Weights of a small image VAE: encoder depths [3, 3, 3].
Rows from block 4 of the decoder, named by matrix and row number. Rows with one number belong to one channel. Each number is 500 + 40 x the weight over its row's rms, rounded and kept within 0 to 999. All counts start at 0. Numbers have three digits each. After the name is the row's rms in percent of the matrix's.
# convs0: first 3x3 conv (decoder.decb.0.2.convs.0.weight, 144x144x3x3), inputs 84-97, a 3x3 kernel for each
# convs1: second 3x3 conv (decoder.decb.0.2.convs.1.weight, 144x144x3x3, transposed), outputs 84-97, a 3x3 kernel for each
convs0.16 103:396452541433430476477394375496553556474483527521519540479471510432431502472386428492498439531501497535547486507463518495449473552452538509452463478518379495475454473469496536492470542535499467451467466473470487501461466434534522475459563467522495433433522507511538478479456498478508476467469410477458537529522516559440448474499456470533425493505510490481443512527411405571499484
convs1.16 098:564586532494550572438524540477514507505495577501444503565582553513545537528456542419468486479478490546481493452484454471519567474475462508493534529421421488479489482459515495482482522509499525491502449520528460534496526496447443501428497538521475496505513517548545502500448479429537480440448519450547526544466484541515465482521513497491540506522504605555487442551544439561522528
convs0.17 101:536505493528470559485597507497518468514476493537458551503501474566519521544577512499600531463475492507437458524539419476534407653512562512506428485513503600492535488473508497475512532491499537527446483432511462459483458449457504496476549504505528561464535541534521485465548504496479573447570482529471529519477574515414484497499473543505528474513506463479510546585504475390506538
convs1.17 097:514451555428527445557480546544547453564543503502577513557416500488438471550522529540587518498476527470426498453506423511503442472425520518545486514523546512499567486481457495515479511510469470481527512530450508542507474478526518478499502529524456517505469457469450474446484520473518438479515506482568514532594444507527536541498459484516489520455519481521503476539512458536526482
convs0.18 102:491497570490517511519481503506482489505374522472483498525460486466528529530466530507516553489526533487474483456500511480530472538513557642398442400448434517442566526541530547493511504442476545548559461568471473528490518471490463539512541512519546515491484502470503439570453547434525552600501594467557551501616583528457497527553481517504489519491477462485493544589610525521531504
convs1.18 104:426535541455488506491540535515480543476517496539475539447523517546457511512566454523466511487459534422576418457511511556447448446544513491458495501573531550553436519489529462446542517453527495444507561511458496428448483458477485493514479567509465517526508510500513543481443553485500448492551544490532511497487449426503510511472518584524518499458557481503525479452457475435467520
convs0.19 100:450560419576481506588482453416519541519544507547574544497560469542517460499501535520505506517510468543540516467470461563441568511532518414510469511570517533562598520527511496470498463482475463475456476502443517581460495439450490484504458500439495477489505468545483494501488543547511533478530547507465414574407437487487493545467563464527480536540521495472506515478456485539521474
convs1.19 104:568528507490516494546476505441407456380393497461466510465454484507387517462406371509413505569522498457512479511444500400482491478553490438536495465487518565491533521553460438516527554498546539440493578513583513530565556473508473560475540534518507562501542532518508513555475431474519449517466504451468462469523481546570531599556475489513484446528491387517571510421420519495470495
convs0.20 101:504527369563456487530527471506485424529530477455464471528627531480496472522515492526519484544553497483517490451489487468487607558534523595529461482475498532506454504472479496471464495490488479521461526580511481509487482524547521440501504507508535516534544500494511488448517449530419597474575466483482388511506505478449519505521506439545560479523549552457509484536519561470505462
convs1.20 100:475484560481498479547474546513554494542473428507581459523462529448508499435457519494441514481447476523430459436437512455472487489489502565516531484545557560498484481435466513439505564517513467449534499545559563527495544481519554482487464495514502487453547490510456468490510521468535448492467518482433501537513485455515563544455435526446430432505498482457492501461461477479469522
convs0.21 100:521576530489502577421529481512538444509559515485560495433419457514420468462491487536550442496521533442464479473450534415450448433468438483600531553416551572593435507430414474451466502485488505443475426363435520433460499444525467435448525517481493506456503436529491566476513484503547556509563462462485529497405473518487428504519489515512497455558558524531487508528518512404393415
convs1.21 101:519577549435475527469434488487507498481498539510492536569522578542391558478522552496458469510546479451483467448559549477430524466547544504413439456446496491428507557501515509493512547507558489515459478490478538556494539495453548498529495530522472423579498466531529501567533514521573493452509489496486498441547497587513546579453410447538512543478539495527554527488443505492507439
convs0.22 100:565527589562509485492469498482519530471481590429540482542417592507541461502516523442469533487511539465480542508512510501441487521538504524451445506432423574469574505497489506481455461522478500497519502501559481501522526485549477510490543521550471455516480531545509465534550538414433489596525544491513573537510522555426506477527489619523490540493456530458502608453501446531573557
convs1.22 098:475500508513527508413401499491529490411503433509513504447481419498491593480508445421501473436500506471528533544518493475551520483523509521500561524472481589504527467504541504537515500516491449458508474458497526444521490486419475438464441545523466499482471532477482557567493490522432517526543474474505503506466414555557542459474557563455416484459445486484483513455489424421525504
convs0.23 098:549605517500553522464470461456481529452418508451492477514529510475501481409435552493483434526515494488572570384509445533476521494483480558593588626452514480546445556528515514495528514483507483468484545532535507565543509532493472424508528528494473484507553475522503510552472507508504585524553499507501520444449499521556511570469485507486547476554475443494517499495486537503501418
convs1.23 099:534553487510435489444460510490526529476503585511438564468564609597487536485497483470517456519546511515572393495453501540518481555550551440504541552540466475488403482530495512522503539495481485463505511498459536519473509478464539563518450449522461468490494470454502448511508473481505447498498542545464523417464527464493555579474495465534482526484541482449529500511505539455478435
convs0.24 100:465454516485523565462582528493509476436489466392468473540529527495536465539514421477506536476479575469478529499506559523540537503494563470525499506483396512392469504506493477529539456486499529585568475493491452463425531533493453541519482509520456463439486478520501490524529546458445427552495476543525522467505601545560537487480479566539493568471464468536531599523545583501541581
convs1.24 099:472458491481452485496545531554510512494462525502506500543515477535523504451451481510484533471526576491513512486536457481502537465526489530547472536549440422467509501564508503514433491519484489516475459491453430520497492500523506522518459476508459491556506515485572564530466532538486526525477447483546511493452425471450436453500521516468491503457515561481518498441501440480509508
convs0.25 101:502445457550480515536544496477494513555507456521417457507498505482481420515567548535501503516497538537512491464584557555514517507451442449481455610546465466565445529533502536543524505510509507519502476497489507521514528538502562527551583544493417443493469478479504545463514506595462532489538542474489509431459521502519508509485478441510585584511464413538591532479460562421464447
convs1.25 095:491487485505516452474555548500520441551447504505456526440476479514470476509484532504493539430468511455515423517531538472462482446481526505463470569463511470505501551517486512476458481474468465538499535520517542470408469451503518482522506478526517515477616561469465525518485497517432456531498456489497530507539480519575479528496528519451405441457481441533512552432472551499448464
convs0.26 102:490475478440446571430484545523570495502488535512454483468446401462474483567528459485475477487540472494472504562468491474507520428463526513555544417432427502462582485492500496502514492490484547484428570520525503501581549518505425436475431492524468515507470541471463514608456546525435585446468493514540449553558550493469602459503495529548487443485543531521490428435522537452527559
convs1.26 102:479510533478513561489520523485552522509559553444525439462493530474589502571589472506497504510492516480512486512522577510510525481531427502518559461539584538461538510559525542513524498504572437479444414481456513483484497537606501602549470512409402469506520498510481427523449515480605462556470564549539482533551447525470533462475444491557534513521504466507548509443483507515526523
convs0.27 100:491495513535522509421536483506478535456568484481442474478448392486561572497557501484549485500547501493527454566506461491475513514448521574507484498466444454396402482505556477475512477450520441463485547498487489486502488517463526534543494477467490555542475520572494509456531515511506440540578518549535473559544559573567518540484530533506517491506531495496544534515572493496549557
convs1.27 102:573541510473449545506573513512497513516506525508518510498445518454486533587458527533445473440522510443503602456546524501603594553533447522542464548594528502407435488480515491529487488434468567591532529478455515505652484562473535559514539505513519539525453450490459459527483504498538510451532506455518499500493542487455500467514457487572542429508516573462485489581502423481540510
convs0.28 105:535436523503477471438475468475549518456589562516565563509571519452474521502469493454440460499476497494485541455499441533515535518525447480503473453517636541592417482491495472478500505508512527552487457481522422519542528503536464410470464512453458446486472397497569467434537539552463505535509466530533536519497452490499496526492474521511454491449500569463453480447509520470510517
convs1.28 114:520517534548574470525550514423394496440443441531474471519447500544435498477476439502504502488509488477530473474409472398468507494492496532500450532563493463546479528503478506501516504503564492509502498466507456395448543443539562510446487518446556534412518470551471545548475498490464528536499509549454537495484495532504453540467497519507397511497465552569499466451466499524521526
convs0.29 100:478531437499476455499524452515476395481500398449496451431464411498524504500482540586507527600507445539484485427486547437460545450456453507530559558559533513512507455483508455513524513526505520477489515532548522502501456520587458533569440497505482553505485534447478516455505448518489453540500528491575506482566491505483469460489549492529499541549509484394450496509537520520502525
convs1.29 104:506501494547540549486500504557571584580526601493455503539458540503488494522482555466535477536507425529508461519563608486494568484488498452509500476551547408501526456456471470483588487447509518493469462427525522471516497511490462526500497484505510428532510493505514547489483485518547548477567528533494510512443502519513451472480498418517465442480484425531507538499465489488503521
convs0.30 099:518551508490489463536520499550534500564491478517470569471509542491471495527478434489447499485490526561530515462540518471541457522546506553484623506427470536460551505535449515532468485455457471551557523528510500495456505505526507543473497449462494487553498552511477483541579450520521553542494503511567473482465521497514481525461531515493508536529505481462519460580561587470563591
convs1.30 095:566471478553503462515504496465476468466476455472531474490543527442532522470549508543446428447496455484566502540462542582424508518521424477533496505532494410469460460503532474530543457452465558493562525502495494490592512528506507516509508417489454474463462542555445553520462477536483446572529483522526502487448476522446488424540443454477540475522532530484535492478514515537477489
convs0.31 102:491484503451536526461540558510502510512472595442469593491494548404434506439433452507488474496493475515538471439485568468524454459431472555503512478424469444369513479460508467461497531552549434475487485472521470470495494480512553461480543450486528523555465476508492488468594499469599450529541541493467497525526519501495510453466564514445506458535543493554520542450422476527515555
convs1.31 111:487485552474522582492488490400466520500585464475537505529463535464469538427481497484486429451492542497438508452534492485468509484501459495463561491439528584507523478481477474514495496494538477501581469454550526518591427480467496437454526484454498501497415475533439456443505478407561512411554507392564559474499525487467495390482489486511519558435474497469509508506549517501524482
convs0.32 099:489469467499483538482489535482497538497534526527525460533472403502568514397521515515480463512532521533468491515523506474534487522577451478512570458449537438438492499518472485518485519495474486515566463428393509448434477516467539568538494516536572576523498493468486496480524485514518493461554552488434484503447501504511510501485490506547481572461422409489473468571527477448508457
convs1.32 101:508547537528535493489507540507472535520491554578447480490546549515458558527504472491473508511480450473563483562431521517492541465502565513508544536560543425468499533501482566521485600590524533547510587566541456468453451498539483505487501560494514561566480470496491414476507460423453504511437475489484475465468451497495539535597601557519486497410438439495503481524473470515468455
convs0.33 100:540493536510469484424483462497573486493480573485513581525417502514420456562485548461501490520520485513508475516465476493545546496544569524612521603452482459625634508504546503482489501489463460480465506485488511512503519423522558474455481500485579445475537411463519585552538510482437440486536512489445495440455409458576427505425531567488497464495496496526513483483462513527480453
convs1.33 107:499551556538514545529498493479495505409428554563485494456549508552490572481540473553511441464483482480540505476478483466467509502456485457478522549599485470485433547487514447467517552498495571513487508506467529501498526562475545516528450595519429475554504449481596511483505487512488562460511449419472551464540560553494525614506499507532519537457458509464504445531425532370451441
convs0.34 101:540472592527559503506454482520485578467474455491542459470464559477493480444444438480454467458483499500486478518572540513452430432511531596483660421444413567480484492483467527533528526518500486512492474459437505529516489520551443415468458450486520532518475550480482472508557533496461521512542458503504503462446541454600473494489525405450554490529485442464487432489450496449487477
convs1.34 096:462513491497466492422524415479481512600536494499463425605532544506456480478583542502536501462614488533514540520540555548522528434498502491520514527565506476511448477478489503482481535554527477462484562576571520537505535546518475574590456495557481505579545516528487506500505516477542484494565528483518459503464455548513522487504517527468517553543515554453505528511575580487537515
convs0.35 104:519502398546473522513487488493525544474513511464466591539511519583518514556512539477464482499525535513528503487457498486606488481519539510521561463433503436442643497498518508508486512543467523560497528500514516480504540474510517504505462487461493535563541482536515478513488466697491568514496461503500441534559511479508508533516496464457447589488514499581544422465494521525522436
convs1.35 096:511494487522464469553490441458499510464540609418471470523505554524489424554489469528462515501517533515491554495419484557460499567518466485610524503555630445443546513490429507505511522477498554566429564488486541502559558526517490505455515495456450452501519505516466482497555530490534531502447520514482528556482521513438619509483474535471579501527510490495533498469453550495475453
convs0.36 093:443447484523527523496479482412457499522509474466470440422484469465533547473503583516487490486436483522495541529538557548530502460493520534519576516586400569540439518508491489496502465466507551482456478506478468481512501409421497473465530459461529503521420458477536539541579450537551462474516517492522466521479507518483531499561504444504518537503490455478429480551524537514492448
convs1.36 094:452508497490499528491544478478571540527524598529475516422448494419511545468503547469459468503540496500541507477489536442471544478449505536465491579478485545549505494540485571526487564503480437495506538496544483498474488492436529548522532502540466431539504568531522505539547561483482508439496522502543447519407507584528513520558514592503517493544467436483460478516455524490500484
convs0.37 102:471437476529496486485440421520487568523510570494486542409385510490527525509536526502509469509495448417443457484498501461481576511464523506506512502542556479408510530540508490517505467482505488502470458491428505470439518513532444437526520495541471491514509564506507443515457479483520494449545516490455494467536510489528548577582509485535469451466462405551479443415476434495522497
convs1.37 101:548514454486522454562559558472476474504534523470476450523471497425444409460506513564579488574601534500509525491512527437486505485501515486461535450518473466512480490533498518512493475517470474589567554584570528512507468520521484548526437446489483518522475494551455469493508496460549539476504580491519442472518420511474499481487524535460542500504506457523500514455499517495469489
convs0.38 099:565563528522531455481477448465449486400449477477470475493451534517498550595543540560504553511475536495461492426492385520507539534569553478551544555471541484508552476473474496490491502537512495401451508449451491529539574517511588527464600585514504493445487532479446490484461510505479456482513462401535506478490495454416506462461573482573513498550497505478458477555544452509510498
convs1.38 098:523532506500428450455428487525548515486499529496513480418488444499519561470515488472506487446460457503499522499458483484471506608454505408496509474512471475486449513507496525528507495533496508530564488494475530568520469441461496476373494509463441419522510479513561545487570478501482511496528458498494444511538505542542506498556534502564518500557432499427417472539433471466527522
convs0.39 098:449495579529576545474510515491516537511477482474538526500522434577498457501501450494481520539513570512500545545482530518428482479434501583500562521478441486482420481519455496496457544504477479490504465462462445415483533435471494476488496521524549552462482567451462464458448543470527527530494458515471546497527513583517451494420479439456537510485501473475479470493556527489516502
convs1.39 093:475510534497457509443471507489481575524529491543488443466490440548575468494500438463485487413493504526483513459564583476555534466527470546552539593531529514525453526470492506507535596539527542619599583537501487493519536467483587517483574535533476570560535515499508418489502508487488466462486432503554511512441519490559508558537544536503491516518477447482491506466407533505516492
convs0.40 098:569478481562480500488547534536455497515459447442521459505531512503495487492483450515539520468498495509515495493459466532408446470479481413528502669445505547534377520524512505500514490483548452542510478509532497505554505495472551501514485449438500515474520467509505527460457527493499435508507461609435494473488557527570519427466472469528467558468528590514506489497482535429519461
convs1.40 107:460489482533519409501509534501518546516516559486486500511522526493492491487448569488519542498429607503483503497538509562530450539548529534450469503573479479549558524502464511608479426501477558464558516433495538518490535547488528530527511554506538473525483497504493467498500494567527462515515457625502496512548448497461494555471455475468467498541516528459526546460474552484517575
convs0.41 096:506455419569528496364574520440420470503519518495462461487491413550562506624580417463476511495570487439545545515539502436456520466503430436527504452456525484465446491509502511487503533482464514442490575538493547521511489537482512475459537478420389558532497485549584592447517527494490450471558455528474456553527556472626499435471470404457459540413428457508532476557512493437475536
convs1.41 104:484451522491469446581495496529458530456528528567540525511466472471453488588559538470426531542483522395531461514464473550592511430587550491474524529541472397496523499509488440457443538480544508484539456475524450542513536566530487499430499548514540500527476551455563479566565519477488568455553463577545503454529413494444511470534602536516520567445573490515560488526484452501491545
convs0.42 099:422458414517525524549443469476517540495529517565479525469553497549569545575483524534525496523478517472484574486520483535558528485519524527450377444487445521456530505486525544479513516536535527492497582576570468497492473544557431480531526559504578506520486473505578591625545474495537577480492457474490526519501520508539523539503509501530499550511506482447560563532528569440509511
convs1.42 098:469520477480547567507516534473502522419517517492531443491476478507467401447446440501498487499508546533495529472453491419450500475509550585548553420499562568525527482489487454421486518489491430438515529570582539511481567451453517457494473472452434394465550525495483468508508531536526437500520467537449515454469516495518589564477465533489436491488458461464488534435469519473446504
convs0.43 100:412445476479512558443511519503446473532512450524531550474491511463500518548493478543521478510441500540499547496649479501500431514473550405395447418526538423508574531508513539527503474499513528489444477505501508482462524567568482538556463521554523526486556509483487469459529503502493509460507449540553552467565555467514516454465470426526545464513488459509490481560537542579590552
convs1.43 098:414460535471475535565560539565553517571479424546526483486448447508523494476437474439583463532502536536478507470523450576510487532465483501548526469492539457576588516506509550484529536573490429517557523508527505504541342490503451477496444496465540533496494512517513501477497530549460537481529482476495458503535481488558518452482542473548464464502442493526433454475405407499484483
convs0.44 097:478565546552512493484477448541516428549502534468495455467506519511562527488484527536528505499482472499487490448511548548494545508502542401542492627529482500491501447491516471500528508517535555443507413389508491555516535491484547484528468505533413563500556492481499397553528476479495598407475508500516509457461444476469510592485497532442539500503423470422478484464460536504507444
convs1.44 108:575483521455457520484549519487556518495420473541457443507559535490374481512525458516521470488564478534445454549421507435464523500508556445512494532459469479513506454497482497485489501551529542438552531591541522536464523499479444482496526514560476470505526515476527450462526478504470439439465513509485461509548516543567506541480519539471507493458492540497592484480532554447506518
convs0.45 098:512497499473328552568447543491491468428499522482537504498453429498403523480471539490548557443513503465471508522403481461409512477475548521553518476466562486430593474450459487474496536505529480511515528601560502540539437416554517508564536519576512538468543462485528443478487525447409558481435507422480539510477494495362506515542495504466434504480519559494421531524454514494461470
convs1.45 103:514563575469586541520519567466480523459445531456536530526547531549479566535506456490494494505529528488498519453502548527433572548553439390540493431531557503438459489487536544490546562502571491479478452405473494480505521470475488492540437566553474519526441479511508497491522535499536530499473548484473542567443492585473554579486453498423478554447426451509500492515533442460503474
convs0.46 103:474512487532556490600543463568537446497532539539498509458424449443444477431408437464466505475568566502539498540474564536489549535431494584565579415540572454462488492494503474496504520506503414507490588540382597541453520510496510485491542484475533535485371478464492483476461438467563475489456567512492473439591510504467546480446476501544517490495497459454504447457514470547551504
convs1.46 103:482370456499409454493503530514554528468526549506451492521572512468596541507514505471535513501457478530515436488482487523538481525492478526500479503464482581424446456494431488531505571544480522458457559511478533477536541496475492551458456506526507529573524492513516506491493463510518468466526548510531475435500580490534522503518546470482484396517546524443482438509532461502511531
convs0.47 100:535533505540505443502506486468528539463431484445467483471467530476470562490521461490528500486519467476476494488486507491477490478557454583607577481514519555514457543548549488508510513486468431446482466469485581587570516472431478548421491545464573534532499530530479503488433525432582471461495472499458518469509511502531462398517500584506444461511450457422418470427455477517496489
convs1.47 104:500443428562536463443500466554541488512565535476504563500521546474515518525463545448517508442458517488516551537474485547512556501489550521463484510513484462430457508515559496503448479477508451400469506470491489547505521451519540459460492531444495502521499561534499452442548538495483533464537514561511514447494552532514479489580583558487540529516486489505492495532549515553603596
convs0.48 094:557560500524490416526491496495533546495494499489461534554530548511462541513563481438483523563544549508523475524482529508511594507543480611544534510504387524409325532498499507522497528529545498487526543534493479494507563506539533541453552533469558526560541484504520506488490538475463525642484521451487465457489501556487511461485568551523575398489565560503515500474515448463542600
convs1.48 103:489439447525488464471446447497441511531476484480518522564462548387529526499474533476440482467493465499481587523474480475523578473514390529467517470545486484465489466418445508524544516506480473518572512537595459440585507490413533458497481520426529505454478517519401486448520459485446528530482498503467492469466578565489515450469439477473451467460450582476507550432531562489545513
convs0.49 104:480513494406465431477504462541452505526473528519557485573491454471447514459516569515465485537494500530568481584553543459504537544483509450412526415436557571520416520449460485484534520517488590553548562524498528504485482568458469471557507508476517527481460532563525571464567440458523492593471478573493514411612484489479567530529507529430511450500532531543520515472526455491565488
convs1.49 101:559511454485535528551527503469411457512531463547510450499528508509496435556460543501433508489504485585521499553497497466550527449472517526501467539526570522513495591501484538484506566453481508462418463527507407485500595550538567533515534472480501485490489521498528455528484566570500510483494563489595520531550475454578464524487463483524474483456497509483473497534449459519489495
convs0.50 099:424523496454492475514464558523457495530524428512478399460495518473456554445448562507520490478472491454469521453598498490498580517555478534571447495502482456469398466511512458516503481474488460513512448498518516480481512511485492495526472532520443495474525508571552538536477505539522466485519489524490549515550497573535551492491510531524522543428483542490535516488519506559553520
convs1.50 093:461515458443498496507524526502537486593508525450496485515544515443573544527496493441547504503491526542479495574492467532506444502445456447529458512537537492553507452458499473502549483488517491495568459458580528485555538467509475489421486473463518501491486514501511507533511418473505477497523479482518531481473448432478461456461569540496486494422517583489459535529475491480480543
convs0.51 098:510420640519587423539464575512440508429546455447536531529533549493525466496491495507474522475519497497531502447483427542506430548496527487397536462525444583493606505545527445523480476529563554533531461554517467524459466520442480511507564562540471585556496550499529509513497616520615453596427523514529576491534540514491457414466484448496535468503506522464505468480560546524526482
convs1.51 113:433542448568405505484433494544430620462468467554481497455519425532526445445509451495567468541519446394526489472529462528511532537593464558527509479528538468513514502468569528523520496487503561492502553486540473452477488503393483520447507569533518461561531467485469504479480517593502523438530444442507620478535523474401485481509469462536447498467474504565476499464550491524542490
convs0.52 101:481488430525518465566537489502494471426455475383383407535613604492500534516426474534492505499554584446527553587506563565541549553488533533543490502548519505465502526515551524492524542528511499544588592483469555403401500506549565509458541499485462514545499505501500520483450478477462543487486540517523515470518552530506492529402464593472543494485514414519515574516547500512533474
convs1.52 096:444453489529497478516538539518581581527562517557484496532513535469476535450400482412472502432465514443485499425507419391454489475460465543528511489495495533486447495473435443467497546503469565521531484521455475458462549509471498514487474552596522428498533504485531542508460557537507482516508518484498504482479397486561514487553502499505416491526463597519533559482477492492485479
convs0.53 098:508450541529464613494504550579520500568541549505535518522475490515473491450401449487460424544540483554555481470496463453560443410491473483528547577496437473434533557538478521519520449452486426385434483478562455495541424494502450512510459483514553583481543545501512527481529536435462536543476554537421440483495527487522464508506453567552532510495492505501535467488518464478498514
convs1.53 098:532490491386470503444454510498422490479443454514477473526534518492538512489521507510470445548555511575539543486535561527495557494497527545499510568470504513482518514511443539480530531422471477532470455503445449593554533554535491497542526497528487469432443450442488426474491484549473437491520502434483550535539492538531596497490438446479469449482490484519493458490410505512463547
convs0.54 103:429430416498507479472487558469486569466439495429490425536482415512482481464421438544561504492554510539480471508557482528436464476503436454481577427496489480426563493518499453477509474464469447478415492484432487520519525454489476462578543492562481462473463521478528530516544454518548492523422569499541494508514566524467511476467540451432571478492520515451481502448549588477458527
convs1.54 092:429517552471429475486531509555602541491520509432540516568505454501467480564525506523490457525505504574517533545480538585473472525516490472554469477470469515511506462490527509489516487522521469505483534515561498565551438432525377443516545547524475426504451501485523448504462456605498491506502524559536495506482493460560539456523524518542500554548513591485495509536525543508582551
convs0.55 102:565457509533517426506503478511421475436491475521490506451447459415465478447559479536458473536482474507476479478484428457520426469538496484420437409535448482567527571538485550485429522460454532455526547519518508471447486468484464466518484549514531491504506478435533527511467530493483502528519484515572499525633480559440477463629524560618441594541458506487523479586506521472467500
convs1.55 093:523572445512556514491572449493585546539514547568491515512496508474508481544464513516533510593507461521499481518521568562514552560510525454517544412578527444518531503492470525477498491486560586495557571506528533502490477519550575518529465531514438472486470558505429522470473526508510527527492500545461506495439453459476499479502527535407458424404468394483547519477557457497448499
convs0.56 098:464488484515521540509486453525525561523553523490564460497465517470565582522507582549566530529545459431451418511437476554470532520557491494493504527467531477599543500509487499504505516526519500540514507507507530481472466468403479496527509546591563607507502585483452512492517482493472540470566542559530517531523473432467464422477468466512480500465504487458459533492496582495551520
convs1.56 089:592515433506477494473525531475377535455460479404498543439535474397466477456534567535541525530502492489489491565475536584517516567534505469407436425525482443527527420448489458539520523482525473522481470505488501518492449471495469474457563534528440396550473478499409403442500554475545473486499467506490517445519462472523479603504470480528490536529566543456490515427479506505509540
convs0.57 100:522476441499479517462443533500508474549509558594517559521480476443405490481496551490512474436510498471492480386543569422555476442497446470552533451581439393526486525528500490541506503527513480512430491568533431532520500476484509479507474474410517581499505497490482602499477499471523541445476569482434520440517446521589596494501487449482528536556465507464491492553569554505427510
convs1.57 098:473559472557549486516556515525473456535437477532454461437529522488595497531524546553499527470495507524522501535461501534495554529499505444467509567530523546496508485488492542598520387518455475397549454407528567460496517504509517556442530468455503420528511518515502486478520515527482504507523462532429442517424472489650460574507518460520413488535481507513535478505556541493545517
convs0.58 096:557460582541535441578530529453505611475552429506494522480511502469548490458516463554510520545519490533482476451561401476498504501477487434463467528617449614523510493471503488490494447464497494528548466499464436444492508517497502434552559477489466502571461467549470500495528450497608355574570507520518513445429487517383502437496527407543567538556507496489505467465504495455566492
convs1.58 104:436473517478374482401508488503485557467499481480476480518521541471510488464431520525543468552538462519419522510508491525510521562524567501457444462443473607508551524483552560503474535560512527525580512447553516467462461473490419520503526474465517504566511555495448535550501526529413557534474475515518524529478526551595501570477450428468421448523446516552473532525492498549511498
convs0.59 098:520529609504445502451528539486514429568480502466459454463437484483389562468523535506517507565498523552499472539473475569508449548502503536583457536510435481565498496487526522489507512502467518535505502500452499400412461469545477492469496497503484426422525454480499479408520568395473581541445495514408528431485495513416455438513531621518465428492511494526542610513550552510407437
convs1.59 107:471534496407544534387487516571439508485510442522547525449576510487518601552559541510513432532514431462511493499523503560490500495532475494431549553445484546551534465458507524551580505473546582509569532530493535522514488482454503454525447551592469519553524489543536497492434529583513447549522473500520546545500459481589529497512479452533515466428483425511552501457493472421455448
convs0.60 100:540474559500478412496478487460528491506473471447440446484436453515462488521502529495484473514532488507516560546426473458465514509469550567561536504459443417610515479476523504468466528493471438512452459536459529526479457457556463481472480544542463462515526473479417526571507520451469451469505503461425488454502486514509585490515562610500535488471503531471500523488502468569544550
convs1.60 106:495514492539560520467517482605556576479494504505527496483459469479483466544581554484445439547445472519515502536488445505539474540546514501467585563529550494502436531552516473556504484518502531527474525523534464480485455540554492499529475551544494511525489513535432463514534535547524474480487500533472443444430508493548478553451459506439478573493485465490416406556464506529533497
convs0.61 101:493573368478515436672476545511467428471512479512464536466516441499485485522520479576556508523512445457487500506480447494524514499455522510470475457578586544516506483499531454446481469466506450480483470462440484514482505483512507535543501530510544539510514533523511454492506493562456538471464555483581438552517456478449518519474544442466450496553500510504545485568461456532456539
convs1.61 096:439501516491427470589452463467569536506479506462534512528428521468442502497484555486491556549440512500451474501502512494447497494474470500570436452516536517557547484496506514459510509482548559559474499506473461537497461462583448479476511497555502501501469511505493534489495494513536478501481511475439379554506503499520639522483486481559535527560538542505572501504585459544484522
convs0.62 102:489527422447441487511435457438450453494511496487564514508445479473439478449530544561539520519482505505485550515544536472507508609590546422477432413465581526625543553510480508537488487501482499550467543583473517506464515495550470470544519512482495427496468467518497506501537504574496542452464520452516550484494534539474470548467551476460447477446472498476607524512517518465456460
convs1.62 104:519532484516549549504485520476488553540482530540515485499453507445497518536495517420497429538546460488452463546408448473567501559548527440484506441492510501559506460515459571579527485499517441433475517460510508517513472525515399517491460507467480414518493567543539547526488461481452468551429462424546501546529452537565500521524617597557556558532581574511504465566504423455462474
convs0.63 100:532583456551472495491498553461487434487463486439475562513521517500516473417455445508464481490508467546566507564582465521507555506501494462611431515541497591457547512507536493512522482511508508576501452416449495477478501504456534512476522486506491509556532513517434493501518444502508496518481498525537527528467487489532481480593546496534515451511468533570583493445489481508478491
convs1.63 092:419491549475473480486480457533489482539493504501501500510510595503462451450461455513457503488524507514481504503514542472432397475503447463524404437505466512522538504504511530519579450436463565472561564500565579471534535516483496511489582480494522498500515474525500543465505487526557513569517574500500544522490510482475547407549532476482499452421482430471483512466488537469468485
convs0.64 099:451470436482467477494521510462488462517543476470491442555573455486539535478517521474479456479532552569573527509527510420546495463533441489554509459538418618462520500529485496535505509524498437522549448539537495462508525531479465508475526532526542526449529535482513504491532536514505523552516555507490548444476582540448626473479423376457528466436527397499452451556551514452512526
convs1.64 097:486459423531539479486522598513521500511480529500450513488485547527493525495441487471404514422527539524504519527511639568526552545571500489461446534493546446465499481487405488519457455491468458468544484501567513547528513523492530526507493483490552511456539519458441530519498435488473482511416447476432408510488423471485434527533468510528519564547520562505473471492472475541508556
convs0.65 099:455488487519485475516542496533485593467517516458542518479523500447466521445563525506503503493468475473476493443583467438393471399420514461547538522573475519434515531474500583547504540516493520499491508464516523455454502537441515517465473496533471484483511509456525447408513524449473507458550450530511414526431523466480507501493501458459515582438512480564510509463478529438490494
convs1.65 104:561517507519518496540450547495450505493480523497454450501454546488454558552482530526553481464502530470475471523493508546562564477560486439525515468567519432508514470456512490486463533496520474526532427499513460514490488444523505483561407502508547510483506494415476516508562458486586542465523508532476501536548438505477530499537513562435491542462519543496573475463507539466436496
convs0.66 099:505481562472497492471505557471434558451511422524480442493482516521458471493479492478523511495524505421478511533557508437506549554481512461575612496495558529628606489523519482460456489488489488501537519495511503471467492497506472484527515515526448499462494497474545531538497519530478499426496513489480469467480526459491426521510462521411479451548486547543507456515590521577545452
convs1.66 105:470493587514463531458439507535504505524551522516535490485502464503499500545570456427495465462560475483534501562491535450485544495455539563511513474547571503489486554508484512565545472501480575580532498522509525560539526468465482501494525531482480500431514466459547559568498504506532457526456478490489502610495491533584554542490449423501495554516502531629530439479451529468480393
convs0.67 099:537529501500482467540484490516556514544562451537506491545586478473508553484445459487487498497523516439453474563442499506523494500488535594531440452541523506416561509539518495538510491497475509518527521551538471472464463525479542537462509440522497482421499484475492422471519534595401495526488495510486459517505512436488496432490458564374490524477561528424425421559539520497460460
convs1.67 098:457520513556567468481525544548521466535430437490483467454522513504581566567504500490535572472464476458481467461464523468491510417523554487463521483544557500550496572542494469511504449467437491550508486513446466506494467512538532476501493483491512578497551524467527516501449603516481482583473504453584513541502513547535491543465438534508489574469499501555490530552545457604544538
convs0.68 096:462427525431521495499520474539453540562481487458484544456506527502488510550437483467562475461509484478531469466402539491572528505485560471393504424609499599478572537471501495490466490475451561418522439505485451492472498531424465490480531482589475478488463490454509402448425515500443572498478491421555511456557429448488391516517408497443476569479513511498471524493467527468477515
convs1.68 109:505545505513509578498530489627488564528498482558492481439498466487559482509468508459527572556461549505467546438532486514470527477428517575487519470464508498538592497522545492511512493516494458562546479514515490542482397511509472501486509529484526524516525601523511504551444562525513537512511445539570489502533586468517527428498475476473522519493606476642431530521540465512479505